Weights of a small image classifier.
Model: 2.74M parameters, norm batchnorm, depths [5, 5, 5], widths [160, 240, 352].
Training: soap at rate 0.0019, 10000 steps, batches of 128, held-out accuracy 65%.
Data: trained on photos of arthropod specimens (BIOSCAN-5M), 195000 training examples, 6.6 epochs.
Rows from block 12, named by matrix and row number. Rows with one number belong to one channel. Each number is 128 + 24 x the weight over its row's rms, rounded and kept within 0 to 255. All counts start at 0. Numbers have three digits each.
# r30: branch 2 reduce pointwise conv (model.blocks.12.r3.0.weight, 88x352x1x1), inputs 284-351
# b30: branch 2 3x3 conv (model.blocks.12.b3.0.weight, 132x88x3x3, transposed), outputs 36-44, a 3x3 kernel for each
r30.0:128145128128173108128128128128072177128079137128128128128152128128166071135128128128128128128128128128189128128128128128128128128128128128128128128128157133128076076128128149128128128128128128136119128128
b30.0:128128128128122128128141144128128102128128128115064086128081062170128076182202128176128128128087102128086075128128128128128128128128128128128137128128128185128150128200128128159128128128128128125128128091081108118107051041128094124072088132128
r30.1:134111128128057128128128128128128128128128128169160128106109091128112128128128128128128098128128128128056128089128128128128128128128133174128128128128128128206154128153128128128128128128130128128128161128
b30.1:180166128179128128128128128128128128128128128101094128128128128061128143128128123128128128128128128128128128128128108128128128073110128134157128128128128128128120128128128128128128128128128128158128128128128128139128128128128128128128115128128
r30.2:128128164128128189128087128128128128128128128128087128128128078099128128128103128094128128128128131128128128128097188128128128128128128075128128128128128128128128099128128117128128128123128153128128128128
b30.2:128128084128119128086128089128110128109071093128060098135124156128128150071118128128128128128128128128128128038013128044063077064055085052054041083089039072066049128128128122112128133128128128128128128128128117128128155139175128128137128106128
r30.3:134128156128128128128128091126128121128128128132146128128128128120090144100141204090112128128111218088128128092128128112128128128128128128122128059128064128111128128128128128128102128128128128128128128116
b30.3:128128128095128141138128137128128128117128128089128123097078128128128128128128128128092096128128128128128207128128128128128128128112128165182128164185128128128128133128128139128097098071069128128128128128128128128128128128128128128128128128128
r30.4:128145128102128128128128128128128206128128128128128072175128128065161125128128128128156128090085128128128060217123087128128123194128079128128128128069128128100110128128128074128128128128128144151128128128
b30.4:097128128094128151128128128092100128128099102076068067128128128129128128103128128128128128128128128161196128128128128128128128128181128128128128139128128123137137128128155128128128128128128128128128128128128128128128150089128128128128128128128
r30.5:128110133114128128107152128128053128114152113128128112112128128187128079128121128128128128128128073128128128128128128128128166128128180128128147145128128128097159128128128128128128152128162128128128128128
b30.5:134128107148128111197128128128128128128128128128144128128128128128128060129128121128128128128128128128128128203158128180143128128128128160178173166163128151166128128128076128128128128128128128128203128089128128128128128128128113130128128128128
r30.6:216117154128066165128128183138143128178128106128128124128090128088091153128128128128128128128128173086113075128070128128128055098093080128190128128128128091127128128090172130128128128128128128128128128128
b30.6:106128128058065128063051128037028051056075077049075088128128128128128128187128128128128128171128128170128128128128128128128128128128154195128128189147128198169128183158138128138146188162131128128128128128128128128062128128115128128128130097106
r30.7:128087128128081128170128128152128128128206081128128128128072128122097128128128128128199085133128128128152128128196128128128128128126128128215141128075085128128128123128153124128100066132128128128128128157
b30.7:100083055128128088128128102128101101096079092121115098128128128128128166128128128111128128128128128128128128128128197128128185171128128131164205120126171143164193128128128128128128128086128142128128128128128160180213088097138128128128128128128
r30.8:128128093128128128157128128128128128128097128128128128114128128128128128065128128128128128128128128128128128018128128103128128052128128128128128128160099128128127128128128128128064128128128128128128128128
b30.8:082128128078128128128128155148128128159128159128106128099045054205036022160203128128128128128098126128116116128128128128128128123128128128128128128128128128128128159174116177156117150142128194213146082128128058053105128128128128128128128128128
r30.9:128128128128190128128128128128128140128128128128104128128128128128128128133128128128128062150128128113128128188128128128128128128103128128100106128128128128128151192128128128143128128128128128188167128128
b30.9:128128128128128128128128170128128148128119128128068115128050084128128094124180128151128174128128128128128085128128128128128128128128128128128128128091128128128128128128128128128128128128128128114128128096101087098118128066128116105128128123128
r30.10:110128128173128115089061105128128128128128128081139128128128128128128107156128193128114128128159118201128128128128128156128128128058172128158155128128070128125128154128073128128101128128128128128154128060
b30.10:128128128128128170128128159128128128128128128128128128128128128128128128182128186231204128128128128128128128128128128128128108128128114128128128128128128128128128192162176165128164176167168128128128060128128064058128128095068128128128128128128
r30.11:128128128128152128127128128128128095163128128128128067093128132139128099120109128128133128083128128128128128128128128105128175128128128111128128128078128128128128097145142123128113136128128180128128128128
b30.11:128128072128128031128128009128128128128128128119128101128080128128128128128128128128128128176128128165128128128128128128128135167128128128128128128052080128128086128128128128128128128128128080128128128128128128128128127128128128128128128128128
r30.12:128210211128128186128128128128128128128128128128128128128128128128128181128128128128128067192128088128128128128180128128146067128128107174128128109128128132150128128128103128128128132128128128077128056128
b30.12:128128128128128123128120092128128128128107128128128128128128128128128128128128128128128128128051128072075128128128128128128128128128123183173191176116206196178139128128128128128129128128161128128128108128128128128128128128128128172128128128128
r30.13:128084128128085128128128138128128170089176086128128128188087106149094128128128128166128128128128128128128128205128128091188128157128128119168128155095128128128060063168128128128128128102128128128128128128
b30.13:128128128128128128128169134138196196152197223222235212128128128128128128044128128128138128128128128128128128128128128128128128095128123128128128128128128128128128128128058128128128128128128128134128128128128128128128128128128128080128128081128
r30.14:128210128190128128128128086128133150128128193128128128210187128128128128128128128128127128128128151128088128128128128128128128128131096077128155128128128071128128128128128128061128064081128182128128128128
b30.14:128173173128174128130128128128128122199128135128128128128091081147128128108131128128128128128065080128085109128128104128128139128138128128128128128128128162153133128128128128128128128128128128128128058128128089128150114087128117128128128128092
r30.15:128128128128128128128062128128165128128128128128128128128128072076107128128125128137128128128128128081118128128128128112128128128128128128128128128128128048128128128128128128128128099082128177128097128132
b30.15:128128128128128110128128113134183196128191189128128128102118128128128128128128128128098128128128128128153128208183128212186188222187193128128186128128190165176128102128128128128128128128128128128128069128128128128128128128128128128128161128128
r30.16:128128205128139128122128087128128128128128128096128089174128128128149128089128128137077128128128108128128128128128128072128119113128107128128128128128099128128128217128128128128093170148128128104128128128
b30.16:128128128128128128128165154128157128128127155137128128141082059128049059134128128128128128128128128086061054128128128128128128128128128128128128128081128128128128128149128143168163164210128128128128128173128128128128128128128128128128128128128
r30.17:128128128083181128109128128043128128055128165128128128128162091178128087128128128128128128055128128128128128128128128128128128128128128128128128064151128128094128128128128128128128128134128128171128128128
b30.17:128128141055128156093128146166155118128103128164092086128065085128128070128143128128128128128131094128128093103128128091106083088117095130186166121155145128131128128128098128128128128128128160187148128128128105101128103128128105120128128128128
r30.18:128128128128162128128128128128128128128128128128064128128128128128128128059087047078128103128102128123128128073068128169128128061231128132128128128128128151128142128128128195128128128128128131128147128221
b30.18:104128128128128128128128128128128128128128128128128128128128128128128128128128128128128128128128128128128128128123140066081097083128120128128128128128190167184182128128130128128128128128128128128128128128128128128128128128128128128128128128128
r30.19:147128128128163123082128128115128128117128155128128128180165097128128128102128111091128128172128084163173128089128182128128128128128128185183128128128128128161128109083128176128047128160096128128179052123
b30.19:085128128128128185128178165128128195146128128128093128128128128128128128128128128128128128128128163128128128128128128090128128080078128128128128128128128128128135128212128128128128128128128135128075128128128111128128128128029128128128128128128
r30.20:128128128130128128128111159128174128128128128140120128128128128092128128133128130128128134128128130097088128128128139128112138128128128128128128128128088141128128128128128128160128128080128128128105128092
b30.20:091128128128128128079128128110128128098128128128128128128128128128128128255128128128128128127128128128103128128128221196128128200174185187167156128128162148128154128124128128128128128128020128128128128128207128128128128128128128128128128128128
r30.21:128128165128173128128128053128121128128128161128128125128128098148128100128104045128128128128151036128089128128128128128090128128128128128128166128128128128090128128128128135128128068128128128128128128128
b30.21:067090128067128127083128128129121128137128128128128128128128128128128144128128128128128128128128128128128128128128128128128128128128128128128128128110128128128128128128128128064128175108128128128128128144175128128128128128128128128128128128128
r30.22:128128128128122128128128128128128128128128128128128128061128128128137146128128128167128128128140128152128128128128128128128134128128128128128128251128061128128204129128128128128128128128128128132128128128
b30.22:067037128056064128128128182031128128128128128128128128128051061128128128180213128128128128128128150128139121128128128128128128128128128146120128128128128128128128128202128227190146210197119128128128074081062128128128128128128113128128128128128
r30.23:128128149128128160128132126128128128128128128128128119128128087128128128102111207128128128128128128128128128128128128128128137162128128147107148044117100139160128128128160128184128128128122128105128128128
b30.23:128128128220209128190206128128128128128128128128128128114128128128128128128128128128128187128116114128117128128084078128128128128128128128119128128083116128128128128175128128206128128128128128128128128128128128128179128128153035128128128021021
r30.24:128128086128128128128180175090128122128128128175163128128128128128128128128128128128128128128072054128128085049156128128128128128162128079177142128128128128128128128136173128128086128128064128128128128128
b30.24:128128128128128081128128058128245197214128128152128128128122124128104088153128128158160128128128128104046087089128057128128128128128128128128124128128128128128127145145128126103128128076095128128128128128128128128187128128128128128128145139119
r30.25:153128204181024177128128128128128128128128128086128128128128128069128143128119128164083128128128128120128128128128128134079128128175128128070128076128091097128128129128096128091128128123128128128166128128
b30.25:128128149128128128128128128070068072062084086047076089128128128128128128128128128128128128128128128121128128128128164128128128131112128170150160143128158153151152128128128128128128128128128128128128128128128128128128128128128148188128128128173
r30.26:128128230128128154128128064128128128128128093119128128182128128048128125128128128128128128128128128105068069128128128185128128128152128128128079086128128128128128128128128105128159128158158128128132144128
b30.26:128128128128128128151151148128128128128060128128128128128080128128128128153128128128128121099109097140145115128128128128128128128128128172128128128128161128128148148152144176171173183213180128160128115103128076055086128128128128128128128128128
r30.27:154128194099104198128128128128150128128128088128179128128096098128091128128128111128190128128123128111128128128128106117128128128128123128128128128096064128128128128082128097128111128128120128128063062128
b30.27:128128128128188128128128128128128128128128128128128128128128128128128128134082079147128119128128128128128128128128121109098128128079128170128195128128128128128128128128078128128128066128128086090128128128128128128128128100108156181128128128128
r30.28:128128049128128128128128128219128128128128128128094128129128144043128158176128128128128128128160101128128106128128128128128128128102128128128128124128128128128128128128057073226128128128128128128128128128
b30.28:128128176081128171146128163128128128096114128095128128088111123128128128128128128128128128128128128128139147128128128142146192171179226128159137128128128128128128128128128128128128128128128128128128138128128128128128128121128128128128128128128
r30.29:156128128128128128128128128128128128128128064128128129128128128128128128128083072128128128074128180167128128128047128128128128128128133073151128128128128128086161128198128110128127128128128128128128128148
b30.29:125128128128128128113116095128128136128115097128128128107128128128128126128128128128128128167175205173219240128128128128165158128151128128187128128128128128128128102096104128128122128128128128128128128128145128113128128128128161128128128128128
r30.30:128150128107128128128128128128128200128128169128165128128179128128157167128128158166052128128096103128128128034128128093128128128128135129128128128128128128173128189138142153128067128128128128128128128128
b30.30:128128128128128128121128128247204244213138159128128109128089071128128085128128110128128128128128128128128128128128128096101128091097128128128128128128128128128128128128128128128128128128095128147128107098128060062097128128128128128098128155128
r30.31:103128128128128128128128128128128056128128128128128128089128128128128128128128128128186128128128128128133128128128157128128128128128128138200135128128128128174128128164127128128115128128102128128128101099
b30.31:060128128057128157082128128128128128128128128128128085128128128128128128128128107092084128128128128157128128128128162116100128128128128128144128163128106128162138128128151128049128154087128128128128098117128128126128128128128128128128128128128
r30.32:201128128128128128128128128149128170176128150128128128128128128128154128128149128169128128128071128128128128177148128128191128128128090128087128219080128170128157128128128198115128184128132128128128152128
b30.32:128103111128128096128128128091128090128128128128128128128087070189128085131134128128128128128077128128081075177128199128128128128128128192128160218128128216128128128128128128128128128128128128128128112128128128128128128128128102128128128128128
r30.33:128128105128101148128128128128128128128128128128128128128128128128128128128128184035128128128128106128128128113048128128128128128128128128128128128128087128127128128217128128128079121128128110128128128128
b30.33:128128123157163128128128128109117096120071070106077081128119154128128128064128128128128188128128128128128128128128128064085128128128128181188128169128211128128128161173174128128128128128128128128128128128128128167178128128128128128128128128079
r30.34:128128128128128055110070128128089128128075128128128128128128128128128128128128128128128128128190128128128128128063128128128128128128128128128128101128128128128128128128128128128128128118128184128128128128
b30.34:102128128128131128128135150128128128128128128128128128128082086128128036201128128128128128128111112128115113128168128128142128128175169128128128128128128128128128128202120184217141143197121176211128088088128084072072128128122119128128128128128
r30.35:128155128113128128128128128177128128128128135128128128128135128128147234128116086128128153128128141128128128128128128128128128154128128100050128169117128061059155128128128086128128128128143148128128142128
b30.35:128128126216182128199189128127128128128111104128128128128094077128128128128128128128128128128055089128128147128128128128128128128128121150154120159176151169181146128156128125138128128128128128128128128119128175128128075070047128128128128128157
r30.36:128128135125128100128128085128128128128065128038128072130177128128153091128128169141128128128128128065128128154134104128128128128128128128128128085128128128128105169025126128145163128128128128128128144128
b30.36:128150128128128128128128201128128128128128128128128128128087094128128128128128128128129162128086128128099088151147154128128157128128128204128129128128128128128128128128128128128128115157128128128128128128128080065064128128128128128128128112128
r30.37:128128128128061128128128128128128128128128099128119128128104128128128128128128128128128128250155128107128146128128128128128128128128128128128128119128128128128128060128062092128128128128127128128128133128
b30.37:128128128128172128128128128128128128128128128128128141112154184128141161128128143128128128128128138128163125071080128060093084032053056128128128128128128128128128115140128128150128128128138128128128128128118128128128128128128128128128128128128
r30.38:128128128126128128128128128128128128128128133128128128128128128072128128128125128145128128104128031128028128128128096128107128128128128128163128128128059128121128128128128128128128116128128146128060128136
b30.38:128128128128128173094128136173166134191128128171112126128056070128128048119185128128128128128118148128145123137128128128128128128128128124121136128128128128128128128128164128128128128128128187201166128128060104086128128128128128128128128128128
r30.39:128128169057128128101128128086128128128128128128128128128128128128128128128128045128071128080128128128128137128128128084100130128128128128128128090176128128128128117128128041114128128102128128128128046128
b30.39:128128107176154089143145128128128128128128128128128128128128128128128128128128128128128128097108128128121159128128128128128128128128128162165168128128128128124128128128128128128128128128132128128128111128128128128128110128128107128128102128128
r30.40:128128128128128149202174128128128128128203128128128166128128151155128128128128106128156128204128128128128128128135070165128128075128128128198128172202128128101128128128128171128161184163188096128128128128
b30.40:128128128128128128128128118099128128128115098128102081128128063128128128128104128086128128128075128128073081128128128128128128128128128208201201192170194188195169128128128128128128128128128128128128106091128128128128128148128128128128128128128
r30.41:128128128128128128128090128123128135128128128128128128151128128128128128128128128215128128128128085128128128128095128130128170128128128128117132128128128188128128128093149128128128128128128156077128128128
b30.41:071096128051098128128128128128128128128078128128099085128128128128128128128128067128128128128128128128128128128128128128128128128128128128128128128128128128128128128128128128087130128103123152128128128128128128076105128128128133117128128128128
r30.42:200128236128128128148128128089128128126128128128107103128128128101124128128128128128128128095128128128128173128128128128128132101128128128167128128128128128128128128128128155128128128086128128126128128128
b30.42:128089128113088061100114128128128128128128128128109128105128128158128128138128128128128128128128194128128200128128128171157164194184128170189204128128128128128128112128128128073128088085128128128128128157128128137157128128128128128128128128128
r30.43:124128138128128197128112095128128128144134081144128093128128128128123166139128128146128128133156128128128096128128128128128139128128096128128129128128128128128177128128197204128121128176142128128128128128
b30.43:128079128128128128128128128128128128128128128128128128128128128128128128128087070128128128128156128179157103128128128187172199206128128167200255153181224128128210128128131128128179126128128128128128166183128138173158128128111128128128128128128
r30.44:128128177128129128128128097128128128128128128108128128128140128128128128128160128128134128083082128128128100111098128128128128128102128128128128194044060128106128128152128128128100142128128128128128131132
b30.44:049128128128128128128128128125103095111089081092091100112128128128128128103128128128128128128128128128123128128128128132113128128128128128128128117111128128128128128128102128097111104106128128128128128128128068128074128128128173237149128128128
r30.45:128128128094144128128128113128128128128128166088128074128128067128156079128128128128128128128128128195128128128128101128128128128128128128128106128128128128128124128156128128190128138128128128128128128128
b30.45:071128128065128128106128192128128128128128146128128128128128128128128128128128128128128128128201128128128128128128128128128128148128155128128128128128128128128128197194175128128128159128154128171128125128128063074108128128128128128128128128128
r30.46:095128158089128151188088053128128168212128129125128128128128167128147128128128128158128128128128128128128128107128128130128194128128128128128128128128140128088128128154128128093128128128141128134128128128
b30.46:128128063128128000128004000128128128128131128128128128128088105194128101173184145125128128041088109108103096128128128128128128128128049128080086128095128128128128128128128128134128128128121128128128094123128128128128100080128133067078166128128
r30.47:128148128128128128128128128128128128128104174128128128047125128186128128179128128158128128128128128128105128128128076128089128128128128128195128128128128128061128130128089045128128162160128128128128128128
b30.47:128128128078128128096128128128128128128128128128128128072067107128128093132159128128128128128128128068128072128128128128128128128128116125150128128152128128146127095110128128105066128128079128128128128128128128128128128107101128109098128108128
r30.48:166128182128128146128128122128128149128128128128081095157128110089128128087128128128117128128128169128128128128070108128128128128130116128128076128128107128128181128128076128128128132128128128138128126181
b30.48:072107128061128128100128128128128128128128074063128128128128128156128128158123128137128128184146152173156152128128128180165201160155128128128128128128128128128128128128128128128128128128128127139128085128128060128066128128128128128128128128128
r30.49:128167128139128167128128128128169128128128128128208128128128128128128153110130128128128087141128179128128128128128128128134128166139128128095128128124128128128128128128128128150128128128128156128068128192
b30.49:055128128057128128085128128128128128128128128128128128128128128145128128128128128128128128128189128128128128150128128150128128128128128137165167128128128128128128128128128128128128128128034128128128110128128128061091128128128128128128128198128
r30.50:128128082128126100220128128128128158128128128089072128128128128128153129128128128120079128203149060128128128128128191128179212128128158128128134128128128174134128163128128158128108158177128130128128107128
b30.50:122088054106072062128128079128149165128128128128128128130083088128111098128165128070128128069067070099071082128128128128152128128128128128128128128128128128128128117128128083091130128128164123128128128128128128128128128157112154154128128140128
r30.51:128128128128084128128128128128128146128130120099201128128121128088128163159176128133128128128128128128125128128138128128128128128128128128128159128128128128128100128114128128128128128128128128128128128128
b30.51:128151128128128128128128112092101128128137128128171128128128128128109128128085072128079133128128128128199128128128134128151128097128128128150130132192148128128128090128128128128128128128128126098128128128128128128128128112128128128128128128128
r30.52:128128128128128128128128170036128128128128128128128128128128128134128128128128128111080159128106064083128087169128128083128179128128128128128128119128128128128128128128128128128128128128077128081128119128
b30.52:170143128128128128128128075146134128128158128128171128128141157065128128060128128110128128128128128128128128091110128053091128059128128179128128170128128128128128090103114099124135112147144074128099101128128132128128128104128128128044128128128
r30.53:128128128128128128128128128128128128128128128128128134128128091128128128128128128128128135128206129188128128128128110128128128185128164166000128172161065128128128128178078128128128128123128116128197128087
b30.53:128128128128128161128142191054054128128128128128128128128120128128128128183145128128128128128128124128128127128128181128128128128128128163128128128128128128128118191196154215218171167208148128170154110128128091076077128128128083128128128128128
r30.54:128088128143128128128128085128100184128128089128128100147128079128090128071128166097128128091128128128193089128128128128128095128106128128025128128089128111128128128156128128128128128128128128128128128128
b30.54:128128128128128128128128128128128128128128088128128128128131128128128121101128128128128128128128128128165128092128128128124128071128122128111128128128128128128128128097128128128128128128128149188196128128128128128128128128201128128128128128128
r30.55:207128144128128137189128128197128128128133128128128128125128128096128158128128200111128128222138170128128128128128230073128142152176193128128128128128128168169128128050199199128128128125128080128128128124
b30.55:128128128128128128128119132072066073072073071099097091128128106128126128128128128128128128128128128128128128128128154128128128128128128194175187190188195183188180128128128128128128128104128128128184128128178144131140072079092061062082128128128
r30.56:128128182128128150128101073128093120113128128128128086188128128128128128128128128128096084120128128121055153128106128128128128128134128128128128128128128128079128150122071128128128128128128128128069128097
b30.56:142156166165177186128138128128128108128062079128128128128128128143149144128128128128128128128128129128128128128128128128128089128128128128128128128128128128128128128128128128128128128128128128128128128128128128139128128128128128128128128128128
r30.57:128073128128128116128128128112128128084128128128182128128128128230128128128199128128128132128128128128128128128128178128149128128128188128128128200128128177145128176192128128128096168128128058128192128128
b30.57:128128128128128128128120100128209198128128128196128128128128128128128128128128116128128128128128128128128128128128128128128128128128128184168174198163205198190143098128128128071090128128108128128128128128128170128141128128237128118128128128128
r30.58:128128128128128128128128128128128128128128128128128128217128128128128128128128128118128128128105044128128128128128128128128160128189128128147128128128127128088139128128086128128128128155128084073183075169
b30.58:069128128128128128128128128128128128128128082091128128128128128128128129128128128128128128128128128128128128089128128128128128079128085151130115157141128148142128128128128128128128128120114128128128128128128128128128128128128128161128128180128
r30.59:128128128128128128127128128128128128078128128128128128128128095128138128128128079128128125128109116128110152128107095128081074115201128128176128128128128167151049139150128157128142181175128128085128087149
b30.59:081066101077128128077128128199185190183128128197128128128128128128128070117128128128128128128168128128128128127141128118134119112132128128128120128128128128128128110114128128102128128128128128211128128128128128128128128128128128128128128128128
r30.60:128156128090160128163128109128149128153128176076110128138157128128128128107128128131093128128067079110128128128128128093128128128128128133128128128128128128128128128128150128050089128101093128147128128128
b30.60:131117061193128070128128044128128128128138128255128128128128094128128128128128128096078128064051104128128137128128128128128128128086128128128128128128128202128128078074103128128128128128092128128128075074063128128128117088128128128128128128054
r30.61:128128128128128128128159159128128107128128128128128128122128128128128128128128128079076128128128128128128083128128128128128128128128128128128128128128128128128128128128157128128128146128128186128128128128
b30.61:193178128211170128128128128128232128128128128128128128128128128128128112128128128193200197128069084128080108109128128128128128085128092128146154145128119183121128149139128136097105128085109121128128128128128128128128128128212112100128101070063
r30.62:128165128128189128128128129128089128128128128128128065128128062128168128128128128160128128131154128128128177185128128128163128169128128128095128128128111128128128128128060128128133128128128178128097128115
b30.62:099128128093128128077128128094078097069128128128128128128128128128128156128128128128128128098128096128112102128128128128128128128128126128128128128128128128128128128126128128069128128071128128128128128128175128128124128128128128128066088084107
r30.63:128127169128128128095128128128128168165087128128128081186122066092128128128128128128128046160128128128128155128128128128137128128128172128128128070128128128128128128169128070128101128128111128128097101128
b30.63:128128112185160102151150128114128128128128128128128128128128128128128128128089128128128128128095103112128129155128137160128128135128128128092128128066128128128128140133128144156142128181171102095128128128128128128128128128088128128128128128128
r30.64:128157128128128128128182128128128128128069128128128128128128128128128128128069128128128128128128128128128128080128100128112128128128128128113163128128093128128128128128128128097128132128157128128128148220
b30.64:184183128193163128128128128128161128128128128128080101128098087161128128146150151183206234128128128128063118128123077128135128128128128128128128128128128128128128128128196128128128128128103128128128105128128128128156128128157128147128128124128
r30.65:127128117128128128089128194128128128080128128128128128128128128128128128094128070128128128059093128128128128104128128128128128128128128128128154128128128155128128128128128128128128128183083128128128055128
b30.65:128128128128128128128128128128128128120095128128059128128128128128128100128128128153158152128086128114095128128128128128128077128128079128128128118068128128080128128128128128128138128128137128128128128128096125124128128128177133140128128124128
r30.66:128128128128191170128086125078128128035128128128128128128128128128128128178128128128128128128128128191128128128067128128128128137128128125128128128105044128128128128222128128199147128128128128177128137128
b30.66:128128128128128128128128128128128128128128128128111128083045100128128068146128128128184223097122128128128128128128128128128128128128131128128128128128128128128146128128128128128128128128128167128128128067059096103128128128128112128128128128128
r30.67:128128128128093128128128128117128128128128128128199128128128192128128128128128168128128088161128128128090128128128081128072128128051128128128128128128128128128169128128128105172128128147128128128128128128
b30.67:128128131128138165128153179128128128128128128128128128128128128113128128128128128128128128152128128128128128128128128082061128128128128140132128128128128133128128128163145128128132128138128128128128107106128128055066117128128128184128128209128
r30.68:077128128077128128128128128051128044128147128130118128128128128128128128100128128128128128063128128128128128128050128077128128128198128128175128128128146128128128128128128128128128128128128128128128128128
b30.68:128060122081084128073107128128128128128157128128128128128057128128128049128128128128128128094103128100095112128128149114128128128135128128128128128128128128128128128128128128128128128128128128128112128124073128103073128128128128128128128128128
r30.69:128140128128198092128128128128128087096128146128128128128183128116128128092128149102115128128128128128128128024128128128128128128128128128128128128128088019128128128128128128128082128128128085128128128141
b30.69:078128200081128188102128198128128128128128128128128128128128128128128128128128128128128128128128128128128128128128128077085075095128112128128128128128128128128128193128190128128167157128128128128128128128128090117122128128128128128128128108128
r30.70:173128128128128128128128128064113128114128128128128128128128128184128128128128128076128146128128128128128128128128123128128128138128128128128128128108128029128128128128128128128128128128123128128128128128
b30.70:128128128128128128128128128128128128128128128128128128128114130128128089128128128143170128128098073128101128128128128128128128128105103128066128120060053128114128128128128128117116128113121128128128128115106116127115128128128109093075128094083
r30.71:128162128128128128128128128128128128128128128128128128128152128128113162128128128128113128128086117128128128128068128128138087128128128128128128128106128128122128128128128128128128140128057128128128075128
b30.71:128128128128128128128128128128182180128128128177128128112128128128128128128128097128128166103128128128128128128128128128128128128128128183191190209169220206197162128128128128093095128128120128128128128128128128128128128128128128128128128128099
r30.72:141145128128128123128128128149128128128128128128128102128128128117128149128100128128128087128128128128128089128090128131125128128111169128128128097128093128128121128128097128128128085128100128128131088128
b30.72:128128128086092091132124121128128128128128128128138154064097087128128128128128074128128128128128128128128128128192205233195222255255128128143144128156128128128128082067087072066105065068094128128128128128128128128128128104128128088128142128135
r30.73:087128128087128128128128093128128128128207128125128128128128128128128128128128128128183128128128181128128128128110128128128128128195128128128128128128107128124128128142128128128128116128128094128128128128
b30.73:128128128128128128128128128064103084118103128128128138128128128128128155143128128128128128128128128128128128098091128096128140105108128128128128128128128128128128128128128128109094128128128128140128128087128128128128128128128090065128128090128
r30.74:017128128128128128128044128128128040096128128128128128067128128128128128128128128128188128101128128159128128128139128128167160128151128163128128157128128171128128128128132141128128128128156128128177128128
b30.74:128128117182128100128128087092128128128093128085128128128128128128128128128128128141182160128128128128095098128128128128146128128128128113084100077055065128128128128128128128128128128128128128128128128128128128128128128144192128128128128128128
r30.75:128128128128128170128128128128128128134128128128128128128128128128138128128128128128128195128128128128128128128145095128128128128128075194128128194128122128128128128132128128128128162128128128128128142128
b30.75:128128128128128128128128128128128128128128128128128128128066072200128053158201128128128203093082123128092098128128184128128128128128128182142156181139158221188190128128128128128128128128128128128128128128070123106128128128128122133128128101128
r30.76:128128128128061128128128128128128158128128128128128128128128128128128169121128059128128128128074128128128128128128103128128087128128128086128145128128099128128113089187128128128123128081130128128128128128
b30.76:128128107098128080128103075128128128128128128128157128128128128128161128128128128128128128128179181128174128128128128168171205173180128128131130128128138128128150128099097128128107128128090128128128128128128128061100128068103128128128128128128
r30.77:128128128128165128128112128128128128167128133107128115128156128128128091145068128128128128128128128128128128128106125128106128128114161128128128093128158128128128047128128128128128128128128138226128128128
b30.77:056128152051128159067128181128128128128128128128058082128128128128128128128128111128128128128101085128128133128073128096085080128128128128128128128128128128128103128128128128128128128128128128128128128131128099102106097078128116095083128120128
r30.78:128128117128105148128128128128128069128128128128128153128128128134128128128128128086128128128128128105137128128128128128128128095182128128128091165118128086128133047128128128100128128128128128160128128128
b30.78:128128101198186128128128128128128128128119118128128122128128128128128128128128128128128128128070128128128128128128128128128128128128130156194213172168238189204187128128128128128128128128133128128128137090128128183192128103128128162128128146128
r30.79:128128128128128128128128128128067128128128178128144128128128128128128128128060128128128144128128116128145128128128128128104181128128128128128128094100128201128128128128128169128128128128128128128128128128
b30.79:071058128045128128084074128128128087128128135128132128128062073128039002207128128050128147128128128128107099128128146128128128128128128171120128127128128134128128128222142234236165178212128209245128128128128128025056128128128128128128136144128
r30.80:109128128105086128128113087128128105072100128110077128128128084082106128128128128128155128088128128104128128128096128128128128128128128128132128172128100128091113128181142128128128152085106128128128128128
b30.80:099128087133128128128128077128128128128100128128128128128128128118128153128128128124128128128245128128128128128128128128099118128128128128128128128128128128128128127128128072128128128128128128138128128128128111128128128128128173165174159168128
r30.81:128128128157122149128128133071128128128045128165128128128128128128067128128128128125128128128133128128131036128131128128128128128128128148128128128128128128128128128128074128128077128144128075128128128128
b30.81:076128184057128198083128209102094062128080074128035064128128128128128128128128128128128128128128128128128128128095128089061128128086128128159166153124151172145133128148098128128128128128128128128128084128128095105128128100109066108065128128094
r30.82:128128086128128103128128128124128042077128128128128128128063112128128106152128145128128142128216128128128128164106128128102128128113128150143128128128128128128128128128164124128128074128128130128128128128
b30.82:128128128100090128097128128063052063087103104069124153128128128128128128180222128107128128128128128128128083128128166128128128128128128128128128128128128128128128128195128185218145118179128164128128128076058113093096128128128128128128145128128
r30.83:128128154128128128128128128083128128128128128128128128128128128128128128128128128128128128128031128128128128128128128128027128128128128158081087128128128128128128117080128128128128069128128128128074128128
b30.83:128128128163128128166185128078128128128105115128128128112128128100128128128128128128128128092101130128128128128128128132153134128093128146159169140128177148148128128128128190128128183206128128129128128128128184162160128123124128128077128121128
r30.84:150128128128128128128128128128128128128128128128151128128128175128199128128128128174128128071128128214128128128040066128128128128128128128141128128166128128064080128128128128047128060128146198128128128128
b30.84:128199128128128128137128128128128128128128128128097128128128128128128128119128128128142187128101131103103125128128106157128128128144128162167168157128183149160128128128177128128128128128128128128128119067111128128128128128127128128128147128128