A small image classifier, trained from scratch: 6.6 epochs.
Rows from block 7 of a small image classifier, named by matrix and row number. Each number is 128 + 24 x the weight over its row's rms, rounded and kept within 0 to 255. All counts start at 0. Numbers have three digits each.
After each channel's rows are labels from the 100 images, of 14976, where the channel reaches its highest value: "strongest on" is what is common among them. Only what is clearly more common there than usual is listed. The data: photos of arthropod specimens (BIOSCAN-5M).
# r30: branch 2 reduce pointwise conv (model.blocks.7.r3.0.weight, 60x240x1x1), inputs 144-191

r30.1:128088128128128179128157128128217128128128128128176118163157212128128128128128128206212128079128128189128096128128073165101101187160116134128128
strongest on: order Coleoptera

r30.26:128128128128134128128128128183126128139128128128128128128128128128128128128128128128128106128075128128078128162128139169199204128128164128099128
strongest on: order Coleoptera

r30.8:200117128128128128128156128098128128105125128128128128128128128147111107104128070128249108128128128118128128155128128120128128128128128146128128
strongest on: order Coleoptera

r30.32:150128128192128128128128128220139101128128128158128128142128128128108128128128128131128103084069128128132128128111128128128128128128128105128074
strongest on: order Coleoptera; order Hemiptera

r30.42:181128128128128181137038128061128128128128128128165128169194128035128128099069128128128128119128128128165098085128128086130067128168099061029128
strongest on: order Coleoptera

r30.3:089165128128109128128128128128128128128148128128128128128128128128171180193128218128128158128212128128163134128157128128128128128128128128128128
strongest on: order Coleoptera; family Coccinellidae

r30.25:096128128110128128058128128128128117160128081128128128090128128128128128159128128128128128128128190128084128211128128128128168128089128128128128
strongest on: order Diptera

r30.52:150085106128128128012128080147128128112122128128036128128128128128109128150128128128128128128128117122102128060100089128128111128067145128128128
strongest on: order Coleoptera

r30.35:134151128152128176105128128128148133128128128128128128128128128128128088100164128128128128170128128171128128089128086128106109128128128128128128
strongest on: order Coleoptera

r30.9:128128128073128063128128128118128128128128128128128116128114089128128143185128123176128128128112128053128128128097128128153176128128128128128128
strongest on: order Coleoptera

r30.43:128109128057128128145091128128128091128200128128128128169157102100183184128128128111128143128128128128128128128202128128128128128185062128128128
strongest on: order Coleoptera; family Coccinellidae

r30.59:123194128162100128128128149128148036128128128128128031128128128118141150115128128128128128102128185128167128128152128185094168128080128167128128
strongest on: order Coleoptera

r30.50:128128128128128152128128128128122070128128083055158086128182128030208200128127128128128128128128092128128128128128128094128059128160128128128128
strongest on: order Coleoptera